config.yaml
image_size: 48
horizontal_flip: false
loss: "mse"
encoder_norm: "layernorm"
encoder_head_dim: 32
encoder_qk_norm: false
encoder_moe: "top_k"
encoder_moe_every: 2
encoder_width: 256
batch_size: 128
epochs: 53.3
Rows from expert 15 of block 3 of the encoder, named by matrix and row number. Rows with one number belong to one neuron. Each number is 128 + 32 x the weight over its row's rms, rounded and kept within 0 to 255. All counts start at 0. After the name is the row's rms in percent of the matrix's.
# gate: expert gate (encoder.blocks.3.mlp.gate, 32x128x256), inputs 86-171
# up: expert up (encoder.blocks.3.mlp.up, 32x128x256), inputs 86-171
# down: expert down (encoder.blocks.3.mlp.down, 32x256x128, transposed), outputs 86-171
gate.13 106 [128 128 128 128  93 128 128 128 128 128 128 128 128 128  99 128  90 128 128 147 128 128 128 128 169 128 128 128 187 128 162 255 128 128 128 151 182 128 128 128  35 128 128 128 128 100 128 128 128 128 173 152 128 255 128 128 128 128 106 128 128 161 255 128 128 155 105 194 102 128 128 128 128  71  40 128 128 128 128 128  33 128 128 128 128 106]
up.13 090 [128 128 128 128 174 128 128 128 128 128 128 128 128 128 128 128 174  81 180 255  57 128 128 128  83 128 128 128  83 128 128 128 128 128 128 128 128 128 128 209 198 128 128 128 128 154 128 128  80 128 128 102 128 128 128 128 128 128 128 128 128 128 104   0 128  92 128 128 128 128 128 128 128  79 128 128 128 128 128 128 128 128 128 128 136 156]
down.13 110 [186 128 128 128 128 128 128 150 226 128 128 128 128 156 128  80 128 195 128 128 173 195 128 128 179 128  86  64 128 128 166 128 101 128 148  62 128 128 213 128 128 128 128 128 128 128 203 128  16 128 128 128 128 128 128 128 128 128 222 111 184 128 128 128 128 128 128 128 128 128  95  79 128 128 128 128 128 188 128  67 128 128 128 128 128 128]
gate.14 103 [164 128  86  46 128 162  87 128 128  80  73 128 128 128 128 128 105 128 128 128 128  45 128 128 128 128 128  83 128 128 128 255 128 128 128 188 128 128  75 128 128 128 128 128 128 128 102 128 128 128 128 128 128 128 128 128 128 128 128 128 128 100   7 128 128 144 128 128 128 128  90 128 128  18  80 128 128 165 128 128 128 128 128 128 120 128]
up.14 105 [186 128 128 128 128 128  91 128 128 128 168 158 128 128 148 173  99 150 128 128 128 128 128 128 143 128 128 128 216 128 128 255 128 128 128 149 128  66 128 128 189 154 108 128  87 128 128 128 187 128  91 128 128 128 128 128 128 128 128 128 128 128  30 128 128 157 128 128 128 128  15 174 128 128 128 128 250 128 161  85 128 128 105 128 128 128]
down.14 116 [128 128 128 128 104 128 128 177  88 191 128 173 172 126 128 128 128 176 192 164 128 128  69  72 128 172 128 128 104 128 128 128 128 128 147 128 128 128 128 128  74 128 128 172  75 128 128 128 170 128  82 128 128 128 128 122 128 128  91 128 128 128 128 128 128 128 128 183 128 128 128 128  68  49 128 128 128 128 119 128 128 226 128 128 128 128]
gate.15 102 [128 128 128 128 128 128 147 128 128 128 128  98 128 128 128 128 128 128 128 128 128 128 128 102  91 128   8 128 128 128 128 128 128 128 115 128 128 149 128  73 128  93 128 128 184 128 151 128 128 128 128 128 128 128 128 128 128  73 128 128 152 128 128 128 128 128 128 128 106  77 128 128  40 128 128 128 128 128 128 128 128   0 128 128 128 176]
up.15 120 [128 128 151 128 128 103 146 128 224 102 128 128 128 128 128 253 128 128 128 255 128 177 128 128 128 128 255 128  65  67 128 128 100 128 128 128 128 128 128 128 224 128 128 210 128 128 152 128 128 128 128 128 128 128 128 128 128 128 152 152 128 128 231 128 128 128 128  75  95 191 128 141 128 141  46  65 100 128 128  65 128 255 128 128 128 128]
down.15 107 [128 128 131 143  43 171 128 128 128 128 128 128 128 128 196 128 128 190 204 128 128 128 125 128 128 128 191 128 128 128 128 128 128 128 128  90 128 128 128 128  71 128 128 128 128 128 128 128 216 128 128 128 128 128 128 128 128  50 128  75 128 128 128 128 128 128 128 210 128 128 128 236 128  78 128  48  94  20 128 128 128 128 128 128 128 128]
gate.16 103 [128 128  69 128 128 128 128 128 128 128 128 128 128 128 153 188  88  79  81 128  45 128  29 128 128 128 255 102 128 128 128 128 128 128 128 128  45  82 128   0 128 153 128 128 158 128 128 128 128 128 191  77  47 128 128 128 128   0 128 128 128 128 128 128 128 128 128 128 128  99 245 128 170 128 128 128 128 128 128 128 128 128 128 128 128 128]
up.16 109 [128 128 155 128 128  92 128 128 128 128 128 128 128 107 128  82 128 128 200 128 154 189 128 128 128 100  17 128 191 128 128 128  79 128 128 128 147 128 128 128  74 119 128   1 104  99 128 160 128 128 128 128 183 128  87 128 128 128 128 128 128 167 128 128 128 128 128 128 128 151  16 128 155 128 128 128 128 128 128 128 169 128 128 128 159 128]
down.16 101 [128 128 128 128 128 228 128 128 171 128 128 128  90 128 128 128 108 128 128 128 128 128 128  83  90 128 128 128 166 128  74 128  21 128 112 128 128 128 128 128  54 128 128 128 128 128 167 128 128 128 128 128 187 128  99 128 128 128 128 170 175 128 128 128 164  96 128 128 135 128 128 128  97 128 128 128 128 128 128 128 128 128 112 128 128 128]
gate.17 082 [128  96  85 128 128 128  92 110 128 128  76  83  42 128 128 128 128  63 128 128 128 128 174 128 128 128 128 128 128  26 128 128  92 128 128  88 128 128 128 128  49 128 128 128 128 128 128 128 128 128 128 128  53 128 128 128  65 128 128 128 128 128 128 255 128 128 191   0 155  70 128 128 128 128 212 128 223 128 128 128 128 128 128 128 128 128]
up.17 080 [178 128 171  23  77  90 128 128 128 128 161 128 167 128 128  67 128 128 128 227  80 128 128 128 128 128 128 128 128  57 128 128 128 128 128 160  49 128 128  78 128 128 128 128 128 128 128 128 128 162 128 128  87 128 105 128 128 128 128 128  87 128 128 128 128  97  91 209  88 191   0 128  76 128 128 208 128 128 128  43 102 128 155 128 128 224]
down.17 082 [128 128 189 128 128 128 168 219  74 128 164  72 183 128  90  87 128 128  91 157 128  70 128 128  69 128  38 128 128 128 171 128 128 128 128 157 128 128 186 128  78 128 128  94 128 128 128 128 128  71 128 128 128 128 128 128 128  56 128 161 167 128 128 128  71 168 137 101 170 128 128 128 128 128 128 183 178 128 128 128  33  74 176 165 128  72]
gate.18 081 [216 128 128 128  98 159 128 106 128 128 128 128 128 128 128 128 179 175 128 128 163 204 128 128  71 128 128 128  58 178 174 128 128 128 128 128 128 214 128 128 128 211 128 228 128 128 128 128 128 184 128 128 189  46 199 128 252 128 128 128 182 128 128 128 189 128  91 128 169 128 128 128 128 128  48 128  98 128  88 128  80 128 128 128 128 128]
up.18 090 [163 153  81  65  96 128 128  98 128 154 128 128 128 155 128 185 128 128 128 128 128 128 165 128 128 128 128 128 128 128 128 128 103 128  34 128  60 128 161 128 202 128 128 219 128 107 128 154 165 128 128  99 128 128 128 128 153  33 128 128 128 128  85 128 128 128  92 170 188 128 128 128 128 128 128 128 128 128 128   7 128 128 154 128 128 128]
down.18 085 [128 128 128 128 170 128 128 128 183 128 128 128 128 128 176 128 128 128  72 128 128 128 128 128 128 175 173 128  64 185  98 128 128 128 128 128 128 103 231 174 128 128 128 128 161 128 128 208 176 128 128 128 128 128 128  65 128 128  92 128 128 100 128 128 128 185 128  48 128  75 128 196 128  81 128 128 173 128 177  86  66  92 128 128  78 104]
gate.19 136 [128 174 128 128 128  90 128 128 128 101 153 128 221 128 128 144 128 128  49 128 216 128 128 128 128 128 128 104 128 158 150 241 106 128 128 128 128  80 109 255 106 173 128 128 103 128 128 128 128 128 128  98 128 128 128 128 225 128 128 128 153 128 128 128 128 128 146 128 128 128 128 128  58  77 128 128 128 128 128 128 209   0 128 128 128 128]
up.19 112 [128 128 128 124 128 128 128 128 189 147 128 128 128 172 128 128 101  90 128 169 159 128 128 128 128 141 161 150 128 128 154 128 128 128 128 128  66 179 106 128 158   0 128 107  79 108 128 128 128 128 128  74 254 116 128 128 201 128 128  86 161 128 128 128 128 128 128 128 128 128 207 156 128  50 168 128 128  82 128 128 155 128 165 128 128 107]
down.19 130 [128 173 128 128 128 128  64 128 128 128 128 128 154 128 172 128 128 203  38 113 153 168  80 128 191 128 128 128 128 128 128 128 128 128 128 187 128 128  14 128 128 128 128 128 128 128 128 128 128 128 149 128 184 174 128 128 128 128 128 128 128 128 128 128 197 100 128 128 128 128  64 128 128 128 106 128 113 128 128 174 128 128   0 170 128 128]
gate.20 111 [128 128  83 128  94 128 128 128  34 163 169 104 128  92 128 128 128 128 128 128 128 128  74 128 100 128 128 128  87 128 111  89 128 128 128 128  63 128 128 128 221 128 128 128 128 128 148 154 128 128 128 128 243 128 128 128 128 211 128  54  91 160 128 128 128 128 128 194 105 209 206 169 128 128 128   0 128 191 128 128 128 128 128 128 128 154]
up.20 095 [128 128 128 187 128 155 128 128 128 128 128 153 128 128 128 128 128 128 128 128 128 128 128 128  92 128 128 128 128 128 128 202 128 128 128  66 128 128  93  28 128 128 128 128  97 158 128 128 128 128 128 128  56 128 128 152 128 128 128 128 128 128 128 128 128 104 128 128 128 128 166 128 128  82 128 128 211 128 128 128 173 128 104 128 128 128]
down.20 106 [128 128 128 128 128 128 128 128 128 128 202 128 128 128 153 208  60 175 119 128 128 128 128 128 128 128 128 128 128 128 128 128 102 128 128  82 128 128  24 128 128 166 236  33  57 128 128 128 128 128 128 128 172 110 128 128  26  31 128  97 128 128 128 128 128 128 128 128  64   0 128 128 162 141 128 128  81 128 128 128 128 128 128 128 128 128]
gate.21 110 [128 128 128 128 102  75 128 135  94 128 128 128 128 128 128 128 128 128 208 128 128 128 128 128 128 128 128 128 128 255 128 128 128 102 198 147 128 128 128 171 128 128 128   0  95 128 128 128 128 128  73 128 128 128 255 156 128 138 128 128  79 128 128 128 128 128 128 128 128  93 128 177 128 128 128 221 128 128 128 128 128 128 128 128 128 128]
up.21 115 [128 128 128 128 128 107 128 128 128 128 157 128 216 128 148 128 157 128 128 128 128 128 128 128 128 155  96 128 128 128 128 128 152 128 128 111 128  86 105 128 111 128 128 255 196 102 128 128 128 128 128 118   1   0 128 128 128 209 109 128 128 128 128 128  33 113 128 128 159 128 128  64 128 128 128 128  35 128 128 169 128 128 128 128 128 128]
down.21 124 [128  74 178 128 146  74 107 128 128 128 128 128 128 128 128 128 128 128 128 128 128  47 128 128 128 128 128 128 128 128 128 217  74 128 128 128 128 172 128  51 253 128 128  54 128  65 128 128 128 128 128  31 128 128 128 185 128 128 128  29 128  56 128 128 128 203 128 150 111 128 128 128  86 182 128 128 128 128 165  86 128 128 103 128  71 128]
gate.22 087 [128 128 128 128 128 161  90 128 128 128  99 128 128 128 167 128 128 128 128 128 104 128 128 128 128  86 128  93 128 209 128 128 128 128 128 128 128 128 128 155  76  13 128 151 100 128 151 128 128 128 128 128 128 128 128 128 104 128 128 128 182 128 189 128 128 100 128 128 167 128 203  85 190 128  72 172 128 128 128  71 128  66 128 128 128 128]
up.22 079 [128 128 165 128 128 128 128 128 128 128 128 128 128 128 128 198 128 128 128 128 128 128 109 128 128 128 128 159 128 128 128 128  91 128 128  70 128 176 128 128 128  30 128 128  96 128 128 128  66 128 128  91 128 128 128 128 215 128 161 128 128 128 128 128  96 161 128 128  94 128 128 128  48 128 128 128 128  98 128 249 206 128 128 128 128 128]
down.22 086 [128 142 128 128 128  57  72  79 128 155 166 128 128 128  57 128 128 171 128  37 128 128 128 128 128 128 128 143 128 176 128 128 128  26 128 128 128 128 192 163 176 128 161  90 128 170 128 128 128  62 128 128 100 128  73 128 128  72 128 128 177 128 128 128 128 195  74 128 128 205 158  54 108  83 137 157 128 128  84 128 128 172 198 150 114 128]
gate.23 094 [155 128 128 145 128 128  97 128 128 128 172 128 128 128 128  92 128  87  95 128 210 128 212 128 128  99 128 128 128 128 160 128 158 128 128 128 128  47 104 128 128 128 128 155 128 128 128 128 128 128 161 159 128 128 128 128 128   2 128 128 128 169 128 255 128 128 128 128 157 128   0 128 128 246  85 168 128 128 128 128 128 128 128 128 107 128]
up.23 099 [128  71 128 200 151 128 100 164 106 128 128 128 199 128 160 195 164  81 128  63 128 128 128 128  95 154 128 128 128 128 128 128 199 128  48 128 128 128 128  97  95 128 128 128 150 128 156  90 128 186 128 104 128 128  85 128 128 185 128 128 128 128  88 128 183 128 162 201 128 199 128 128  60 128 209 145 128  62 128 243 128 230 128 128 128 128]
down.23 094 [ 81 128  20 128 128 149 128 128 175 128 128 128 128 128 101 128 128 128 128 128 128  23 199 128  87 192 200 128 128 128  30 185 128 128 140 128  95 128 206 128 128 128 128 128  60 128  99 162 128 128 129 128  89 128 128 128  34 128 128 174 128 128 128 128  95  98 153 177 128 128 128 128 128  91  57 128 128  97 128 192 128 150 161 128  80 128]
gate.24 058 [128 128 128 160 128 128  91 128 128 128 128 128  27 198  77 128  85 128 128 128 128 128 128 181 128 128 128 128 128  61 128 128 229 128 210 128 179 128  50 128 128 128 167 255 128 187 128 159 167 128 128 171 128 128 128 128 184 128 128 128  56  93 128   0 128 128 172  53 128 128 128 128 175 128 128  11 128 128 128 128 128  42 128 103 128 128]
up.24 066 [ 85 177 128 128 128 128 128  95 128  63 128 128 221 170 182 128 128 179  63  46 128 128  53 128 128 180 128 128 128 128 128 128 128 128  35 128 176 189 128 128 128 128 128 128 128 128 128 128 128 128 128 128 128 128 128 128 128 128 173 128 128 128 145 173 128 128 128 128 210  54 128 128 128 128 128  77 128  72 128 128 128 128 128 128 128 181]
down.24 062 [128 128 128 128 128 128 128  77 128 128 128 128 128 128  83 128 128 128 128 128 128 128 128  94  94 128 128 160 128 128 128 128 213 128 128 128 174 172 179  55 195 128 128 128 128 128 152 128 128  60 186 128 128 128 128 166 106  84 128 128 128 128 180  86  65 128 128 157  37 128 128 128 128 128 177 128 207 128 128 128 128 164 128 128 208 128]
gate.25 066 [128 128  80 128 128 128 128 128 128 128  94 128 255 128 128 128 128 128 128 128 128 128 128 165 128 128 222 128 207 128 128 203 128 128 128  79 128 128 128 128 128 128 128 128 179 128 164 128 128 128 128 128 128 128 128 128 128 128 128 128 128 128 128 128  90 128 128 128 128 128 128 128 183 128 128 128 128  66 128 128  46 128 128 128 128 128]
up.25 070 [191 128 128 128 182 128 128 128 128 162  93 128 128 128 128 128 128 128 128 203 128  91 180 163 128 128 188 128 128 128 128 211 128 128 128 128 128 128 128 237 128 128 128 128 171 128 128 128 185 128 128 128 128 248 128 128 128 128 128  64 128 128 111 128 128 128 128 128  69 128 128 128 200 128  60  60 128 128 128 128 128 128 128 128 101 128]
down.25 069 [167 128 128 128 128 128 128 162 128 128  72  86 128  58 166  31 128 128 169  77 128 128 187 128 128  66 128 128 128 128 128 161 128 128  76 169 128 128  70 128 128 128 128 128  61 128 152  89 128 128 128 128 128 170 187 128 128 128 128  73 128 128 199 128 128 128 128 128 128 128 128 128 128 222 128 128 128 128 178 128 197  58  89 128 190 201]
gate.26 117 [157 128 128 128 128 128 128 128 128 154 128 128  73 156 128 128 128 128 128 128 128 128 128 161 128 128 128 144 212 128 152 128 163 128 128  99 128  74 128  82 128 227 128  78  91 128 128 128 128 174 100  87 138 155 128 128 128 128 128 128 128 157 128 128 128 128 128 255 128  94 128 128 128 128 128 128 128 128  99 144 142   0 153 128 128 128]
up.26 142 [128  94 106  70 128 128 128 166 128 128 128 112 255 147 102 128  94 128 128   0 125 128 128 128 128 149 128 110  86 175 112 128 128 128 189 165 128 128 128 128 128  59 128 128 128 128 128 128 128 128 128 128 172 128 128 128 128 128 128 128 101 128  68 195 152 128 128 128 128 150 235 128  88 128 128 128 128 128 128  88  63 128 128 128 110 109]
down.26 126 [128 128 128 128 128 128 128  74 128 161 128  88 195 128 128 101  57 128 196  71 128 128 128 128 128 247 160 128 128 128 128  75 128 103 128 128 128 128 128 184  91 128 128 128 128 178 145 128 128 215 128 128 128 128  76 128 128 255 168 128  27 128 148 165  98 128 128  47 128 128 128 154 128 128 128  51 128 128 128 128 190 128 128 128 124 128]
gate.27 058 [128 128 128 128 128  83  78 128 128 128 128 128 128 128 128 128 128 128 128 128 181 128 128 128 128 128 128 128 128 200 128 128 128 128 128  90 128 167 128 231  27 128 128 128 128 128  91 128 128 128 128 128 128  47 215 128 128  75 128 128  74 128 128 128 128 128 128 200 177 128 128 128  50  55 128 128 128 173 128 128 128   0 128 128 128 128]
up.27 054 [ 92 128 189 128 128 128 128  68 128 128 128 128 128 128 128 164 128 128 128 128 128 128 128 128 128  84 128 128 128 128 128 128 128 128 128 128 165 128 128 128 189 128 128 128  73 128 128 128 128 128 173 128 197 128 128 128 128 128 128 128 170 128 128 128 128 128 128 128 128 190 128 128 128 128 128 128 128 128 128  73 194   0 179 128 128 128]
down.27 060 [128  91 198 128 128 128 128 197 128 128 128 128  84 227 128 128 128 128 128 128 128 172 128 128 128 128  27 128 128  88 128 128 128 128 128 128 128 128 151 128 128 128 128 128 128 128 128 159 128 203 128 128 128 128 128 204 128 128 128 128 128  62 128 128 128 128 255  48 128 128 128 128 128 128 128 128 128  59 128 128 128 128 128 128 128 165]
gate.28 130 [155 128 128   0 128 128 128 128 128 128 128 107 128 128 128 197 128 108 128 128 128 128 205 128  90 128 128 103 128 128 128 128 128 128 128  96 128  51  85  26 105 128  97 227  97 105 128 128 128 128 128 128 171 128 226 128 128 128 128  86 128 128 167 128 116 146 128  81 143 128 128 167 164 185  92 244 166 128 128 128 128 128 142  61 128 128]
up.28 121 [128 128 128 255 128 149 128 185  63 102 128 128 128 128 145  80 128 179 128 128 128 128 128 128 128 128 128 128 128 128 128 128 128 128 128 128 187 184 128 255 128 128 156 128 128 128 128 128 128 128 128 128 128 160   2 128 128 128 167 110 128 128 128 128 149 128 149 212 128 128 128  94 173  89 224 128  60 128 100 128 128  69 107 128 128 128]
down.28 113 [128 128 128 183  48 128 160 128 128 128 128 128 183 154 118  56 128 128 187 128 128 128 153 128  32 128 128 128 190 128  56 128 128 128 128 128 128 128 128 128 128 220 128 128 178 128 128 128 128 143 128 128 128 128 128 128 128 128 128 128 117 128 217 142 128 128 214 165 128 128 128 128 128 128 128   0 128 128 128 149 128  98 128 128 128 128]
gate.29 119 [128 128  74 128 108 104 128 128 128 161 128 106 128  83 106 128 128 128 128 128 177  60 128 195 128 128 128 128 202  56 128 128 106 128 128 158  73 128 128  17 128 128 156 128 128 128 128 128  96  91 128 128 211  78 128 128 255 128 128 221 128 128 125  52 128 128 146 128 154  67 128 128 177 128 128 128 120 128 144 128 128 128 128 128 128 128]
up.29 103 [128 128 128 128 128 128 105 128 162 128 128 128 128  93 104 128 167 128 179 128 128 128 128 182 128 128 128 128 128 128 150 128 101 128 164 180 128  57 128 128 128  61 128 128 128  87 128 128 128  81 128 152 240 128 128 128 255 213 128 128 128 128 128  40 128 128 128 128 128 128  54 128 128 128 128 128  27 128 128 128 128 128 128 128 101  94]
down.29 097 [128 128 123 133  63 209 198 128  58 128 172  81  85 128 128 187 128 128 128 189 128 128 128 201 128 128 128 128 128 128 201 128 128 128 128 173 128 128 128 128  37 128  69 128 128  98 128 128 128 225 128 128 128 216 128  95 128 128 128 128 128 128 128  48 128 128 207 196 128 128 128 128  43 128 128 128 128 128 128 128 128 128 190 128 128 182]
gate.30 073 [128  74 128 128 128 128 196 128 128  81  95 128 128  69 166 128 162 128 128 203 128 128 128 128 128 128 128 128 128 178 169 128 167 128  99 128 128 128  86 128  96 128 128 222 128 128  91  93 128 128 128 128  58 128 167  86  87 128 176 128 128 128 128 128 128 128 128 217 128 128  22 186 187 180 197  14 128 128 186  57 128 128 128 128 171 128]
up.30 079 [ 84 128 128 128 128 128 128 128 128 128 128 187  61 128 128 128 128  39 101 128 128 128 172 128 128 128 128 128 128 128 128  69 128 128 128  91 169  27 100 128 128  30 128 128 128 128 128 128 128 128 128 106 168 128 128 128  67  47 128 147 128 128 128 183 128  94 160 128 128 128 128 128 128 128 128   1 190 128 167 128 128 128 159 128 128 128]
down.30 085 [128 157 128 128 128 128 128 128 128 128 158 128 128 128 128 128 128 128  64 128 243 128 128 128 128 169  75  83 128 128 128 128  61 200 155 128 174 128 163  79 128 168 128 128 128 128 214 128 128 128 128 128 218 128 128  56 167 128 128 128 222 128  64 128 128 128  88 128 128 152 128 128 172 128 128 128 128  62 128 128 128 128 128 179 128 128]
gate.31 083 [149 128 150 255 128 128 128 144 128 156  80 101 128 128 128 128 128 128 128  84 128 128 128  85 128 128 128 128 128 128  96 255 128 175 128 128 128 128 128 128 191 128 128 128 128  79  96 104 128 128 128 152 204 128  76 128 128 128 128 128 128 128  94  63 172  89 128 128 162 255 128 128 128 193 128 128 128 128  93 128 128 128 169 128 128 128]
up.31 088 [128  82 128 128 153 128  97 128  75 128 128 128 128  88 128  66 128 128  91  60 128 240  37 159 128 163 128  99  95 128 128  39  93 128 128 128 159 176 128 128  70 128 152  26 128 128 128 102  62 128  95 128 189 188 128 128 215 128 128 128  83 164 128 128   0 128 128 128 128 128 128 128 184 128 128 170 128 128 128 128 128 128  84 128 128 159]
down.31 087 [164 128 128 128 128 128 128 128 128 128 128 128 128 128 165 168  64 128 133 163  37 128 128 128  49 128 128 128 128 220 128 128 128 196 128 128 171 128  77 128  86 202 128 128 128 197 109 184  72 128  85 128 128 128 128 128 128 128 128 117 128 128 128 128 128 128 128  84 174 128 128 128  55 169 128 128  86 205 128 246 128 128 168 128 128 128]
gate.32 090 [ 96  96 128   0 128 128 151  57  47 160 128 103 128 128 101 128 128 128 171 128 107 128  52 128 128 128 128 128 173 206 128 128 128 128 128 185 128  46 128 128 128 209 128 128 128 128 159 128 128  99 128 128 128 128  84 128 255 128 128 128 128 128 128 128 128 128 128  88 154  72 178 128 187 128 128 128 128 213  74 128 128 128 101 195  98 128]
up.32 094 [ 91  92 128 128 128 128 173 155 179  94 128 128 188 151 128 128 128 216 128 128 128 128 128 128 179 128  25  99 128 210 128 128 128 128 128  98  92 107 128 197  62 128 128 128 170 128 128 128  70 128 170 162 128 128 128 128  26 128 128  64 173 128 128 128 128 104 153 149 128 190 128 128  85 128  52 177 128 128 161 209 128 128 128 128 128  85]
down.32 099 [139 167  67 128  60 128 128  89 128 128 128 128 128 128 128 128 128 128 128 151 155 128 128 128 128 128  44 174 167 128 138 128 179 128 128 128 171  61 128  56 128 168 128 128  53 128 102 128 128 101 128 128 128 128 128 128  63 128  86 216 111  73 128 128 168  15 128  70  90 128 128  81 128 128  93 128 128 128 128 128 128 128 128 128 128 128]
gate.33 141 [128 128 142 128 128 128 111 128 167 114 128 149 128 140 128 128 128 164 128 128 150 128 169 128 128 128 128 128 128 128 128 128 128 101 102 103 128  88 128 128  58 128 128 128 128 128 128 128 128  97 128 151 128 128  63 128 128 128 128 128 128 128 128 196 173 146 128 128 128 128 251 128 128 128 128 128 128 128 128   0 128 128 128 128 128 128]
up.33 141 [102 128 158 128 161 109 128 128 128 128 128 128  90 128 144 128 128 128  99 128 128 128 128 128 128 107 128 128 128 128 128 134 128 114 128 128  97 151 128 128 156 128 128 128 128 128 128 128 128 152 157 103  87 128 190 102 128 128 110 128 128 128 128  29 128 128 128 128 145 128  63 155 128 128 168 128 128 128 128 255 128 128 128 128 128 128]
down.33 140 [201 128  40 128 128  68 128 155 128 128 179 128 201 128 128 128 128 128 128  84 128 141 128  28 128 128 128 128 195 128 122 184 128 128 128 115 128 128 185 128  83   0 128 162 128 128  39 128 128 128 128 128 128 153 128 128 128 128 128 128 128 128  62 128 128 128 128 128 128 128 128 128 128 128  75 128  96 128 164 215 104 198 128 128 128 165]
gate.34 094 [128 128 128 128 100 102  96  77 128 155  56 128 128 128  97 128 128 128 128 128 128 128 250 128 128 128 128 153 128 128 128 224  60 128 128  74  85 128 128  23 177 128  71   0 168 128 128 128 128 128 128 128 128 128 128 128 128 128 128 178 128 102 128  98 200 128  84 128 161 128 128 128 128 128 128 139  13 128 128 151 128 128  97 128 128 128]
up.34 075 [128 128 128 128 128 160 128 128 128 128 183  96 128 128 128 128 174 165 128 156 128 128 128 128 128 128 128  94 128 121 128 128 167 128 204 176 164 128  94 128  98 105 151 128  85 128 128 128 128 128 128 128 128 128 128 128 128 128 128 128 128 128 128 128 158 128 163 128 128 168 128 128 128 128  86 128 199 128 128 128 171 128 128 128 128 128]
down.34 088 [128 128 128 128 128 173 128 128 128 128  46 128 128 128 128 104 128  86 128 128 128 128 128 165 128 176 128 128 128 128 243 128 128 128 128 128 166 128 165 128 128  80 128 128 128 128 128 128  78 196 128 128 128 128 128 128 128 128 128 184 128 140 128 128 128  81 128  90 128  79 163 128 128 128 128 128  65 128 128 128 128 128 128 128 128  88]
gate.35 088 [166 128 102 128 128 128 155  93 128 128 128 152 128 128 164 128 128  96 152 128 128 128  64 102  97 128  32  95  66 128  99 239 128 128  97 149 166 158 128 128 128 128 128 128  86 128 128 128 128 107 128 128 128 113 128 128 128 128 128 128  16 128 128 128 128 128 128 128 158  87 128 128 128 128 128 255  44 128 194 128 128  54 128 219  92 128]
up.35 088 [128 128 156 128 128  86 128 128 128 128 170 128 128 128 128 128 128 128  67 130 128 128 128 128 128 128  39 128 128 147 128 128 128 182 128 163 104 128 156 128 218 128  94 255 128 128 128 128 128 128 128 128 128 128 255 128 128 128 128  80 170 128 128 128 169 103 128 212 128 128 106 128 128 128 128 128 183 128 128 156 197 128 128 128 128 128]
down.35 093 [128  56 128 128 128 128 128 128  66 128 128 128  63 128 128 128 128 128 206 128 128 100 128 128 128 215 128 128 128  76 128  78 128 128 128 128 197 128 150 128  47 128 128 128 102 161 128 128 185 128 128 128 128 128 181 128 128 128 128 128  91 128 128 128 128 128 128  98 128 128 238 128 128 128 128 128  99 128 110 128  68 128  42 128 128 128]
gate.36 085 [159 176 128 128 128 128  78 128 128 168 128 155 172 154 128 128  86 201 128 128 186 128 206 170 128 192 233 167 230 128 128 128 128 128  54 128 128 128  92 255 128 128 128  87 128 128 128  97 177 128 222 173 128 128 128 128 128 128 128 128 161 103 128 128 128 128 128  76 128 128 128 170 128 128 128  54  49 128 128 184 128 128 128 128 128 128]
up.36 098 [192 155 102 128 128  75  71 128 128 128 128 128 128 128 102 128 128 179 103 231 183 128 255 128 128 165 128 128 128 128 128 128 128  94 128 128  94 128 105 227 128 128 128 128 128 128 128 128 128 128 148 128  95 128  85 162 128 128 128 128 194 128 128  96 128 128 128 128  74 128  68 128 128  87 182 128 128 128 128 255 128  67 128 128 155 128]
down.36 097 [128 173 228  70 128 108 180 128 128  69 128  90  84 128 128 169 128 196 171 128 128 128 128  82 170 128 128 128 199 128 185 128 128  75 172  63 128  85 170  71 128 128 128 128 128 128 128  47 128 128 128 170 128 170 128  95 128  81 128 128 128 128 135 128 166 128 128  28 128 128 128 128 128 128 128 128 128 128 128 128 128 160 128  60 128 128]
gate.37 146 [128 128 128 128 128 107 106 128 128 128 128 128 128 128 128 128 128 128 128  64 155 128 128 128 128 128 128 117 128 128 128 255 154 128 128 111 128 128  98 128 167 128 128 128 128 128 103 128 128 152 128 128 128 128 128 128 128 128 128 128 128 146  35 128 128 148 128 215 128 128 119 128  93 181 128 128 128 128 128 128 128 114  94 128 128 128]
up.37 144 [128 128 128 128 128 128 155 128  23 128 128 128 165 128 128 128 128 128 128 128  98 128 128 128 128 128  91 143  67  41 128   0 128 128 128 128 128 128 128 128  93 128 128 128 128 128 128 100 128 128 128 151 128 128 213 128 128 146 128 128 138 128 183 185  83 128 150 128 128 106 128 128 128 128 128 128 128  80 120 128 128 128 128 128 128 128]
down.37 127 [128 128 202  32 128  41 128 175 128 181 136 128 179 128 130  57 128 197 107 128 196 128 128 128 128 128 128 128 128 107  50 128 101 128 128 158  66  60 128 172  83 204 128  82 128 128 204 128 128 128 128 128 175 128 128 128 128 128 128 174 128 139 141 128 128  73 211 186 128 128 128 105 128 128 128 128 128 172 128 128 128 128  47  81 128 128]
gate.38 145 [102 128 159 128 128 128 128 128 203 148 128 128 128 128 128 128 107 128 128 128 150 128 128 128 128 139 128 128 128  40 143 213 128 128 128 128 113 128 110 128 128 128 128  52 111 128 128 128 175 128 128 128 128 128 128 128 128 165 144 106 128 128  15 128 128 106 128 128 128 128 128 101 128 128 128 128 128 128 128 128 128 196 128 128 128 128]
up.38 156 [128 154 153 128 145 147 128 156 193 128 128 128 128 128 128 111 128 128 128 128 200  11 128 128 128 161 128 108  59  23 128 255 128 128 128 164 125 128 128 128 221 128 128 128 100 128 128 128 128 128 128 128 128 118  89 154 128  86 152 108 128 128  44 128  98 105 128 128 110  80 128 128 128 128 128 231 128 128 154 112 128 128 128 128 128 128]
down.38 147 [ 91 128 128 128  90 128 128 128 128 128  98 128 149 169 128 128 163 128 128 128  32 128 128  82 128 128 128  66 170  90 128 181 128 128 128 128 128 128 128 128 128 128 128  44  91 128 128 128 128 164 128 128 128 128  17 145 128 128 128 145 128  79 128  34 128 128 171 198 128 128 128 128 176 128 128 201 179 128 128  75 128 128 128 128 128 105]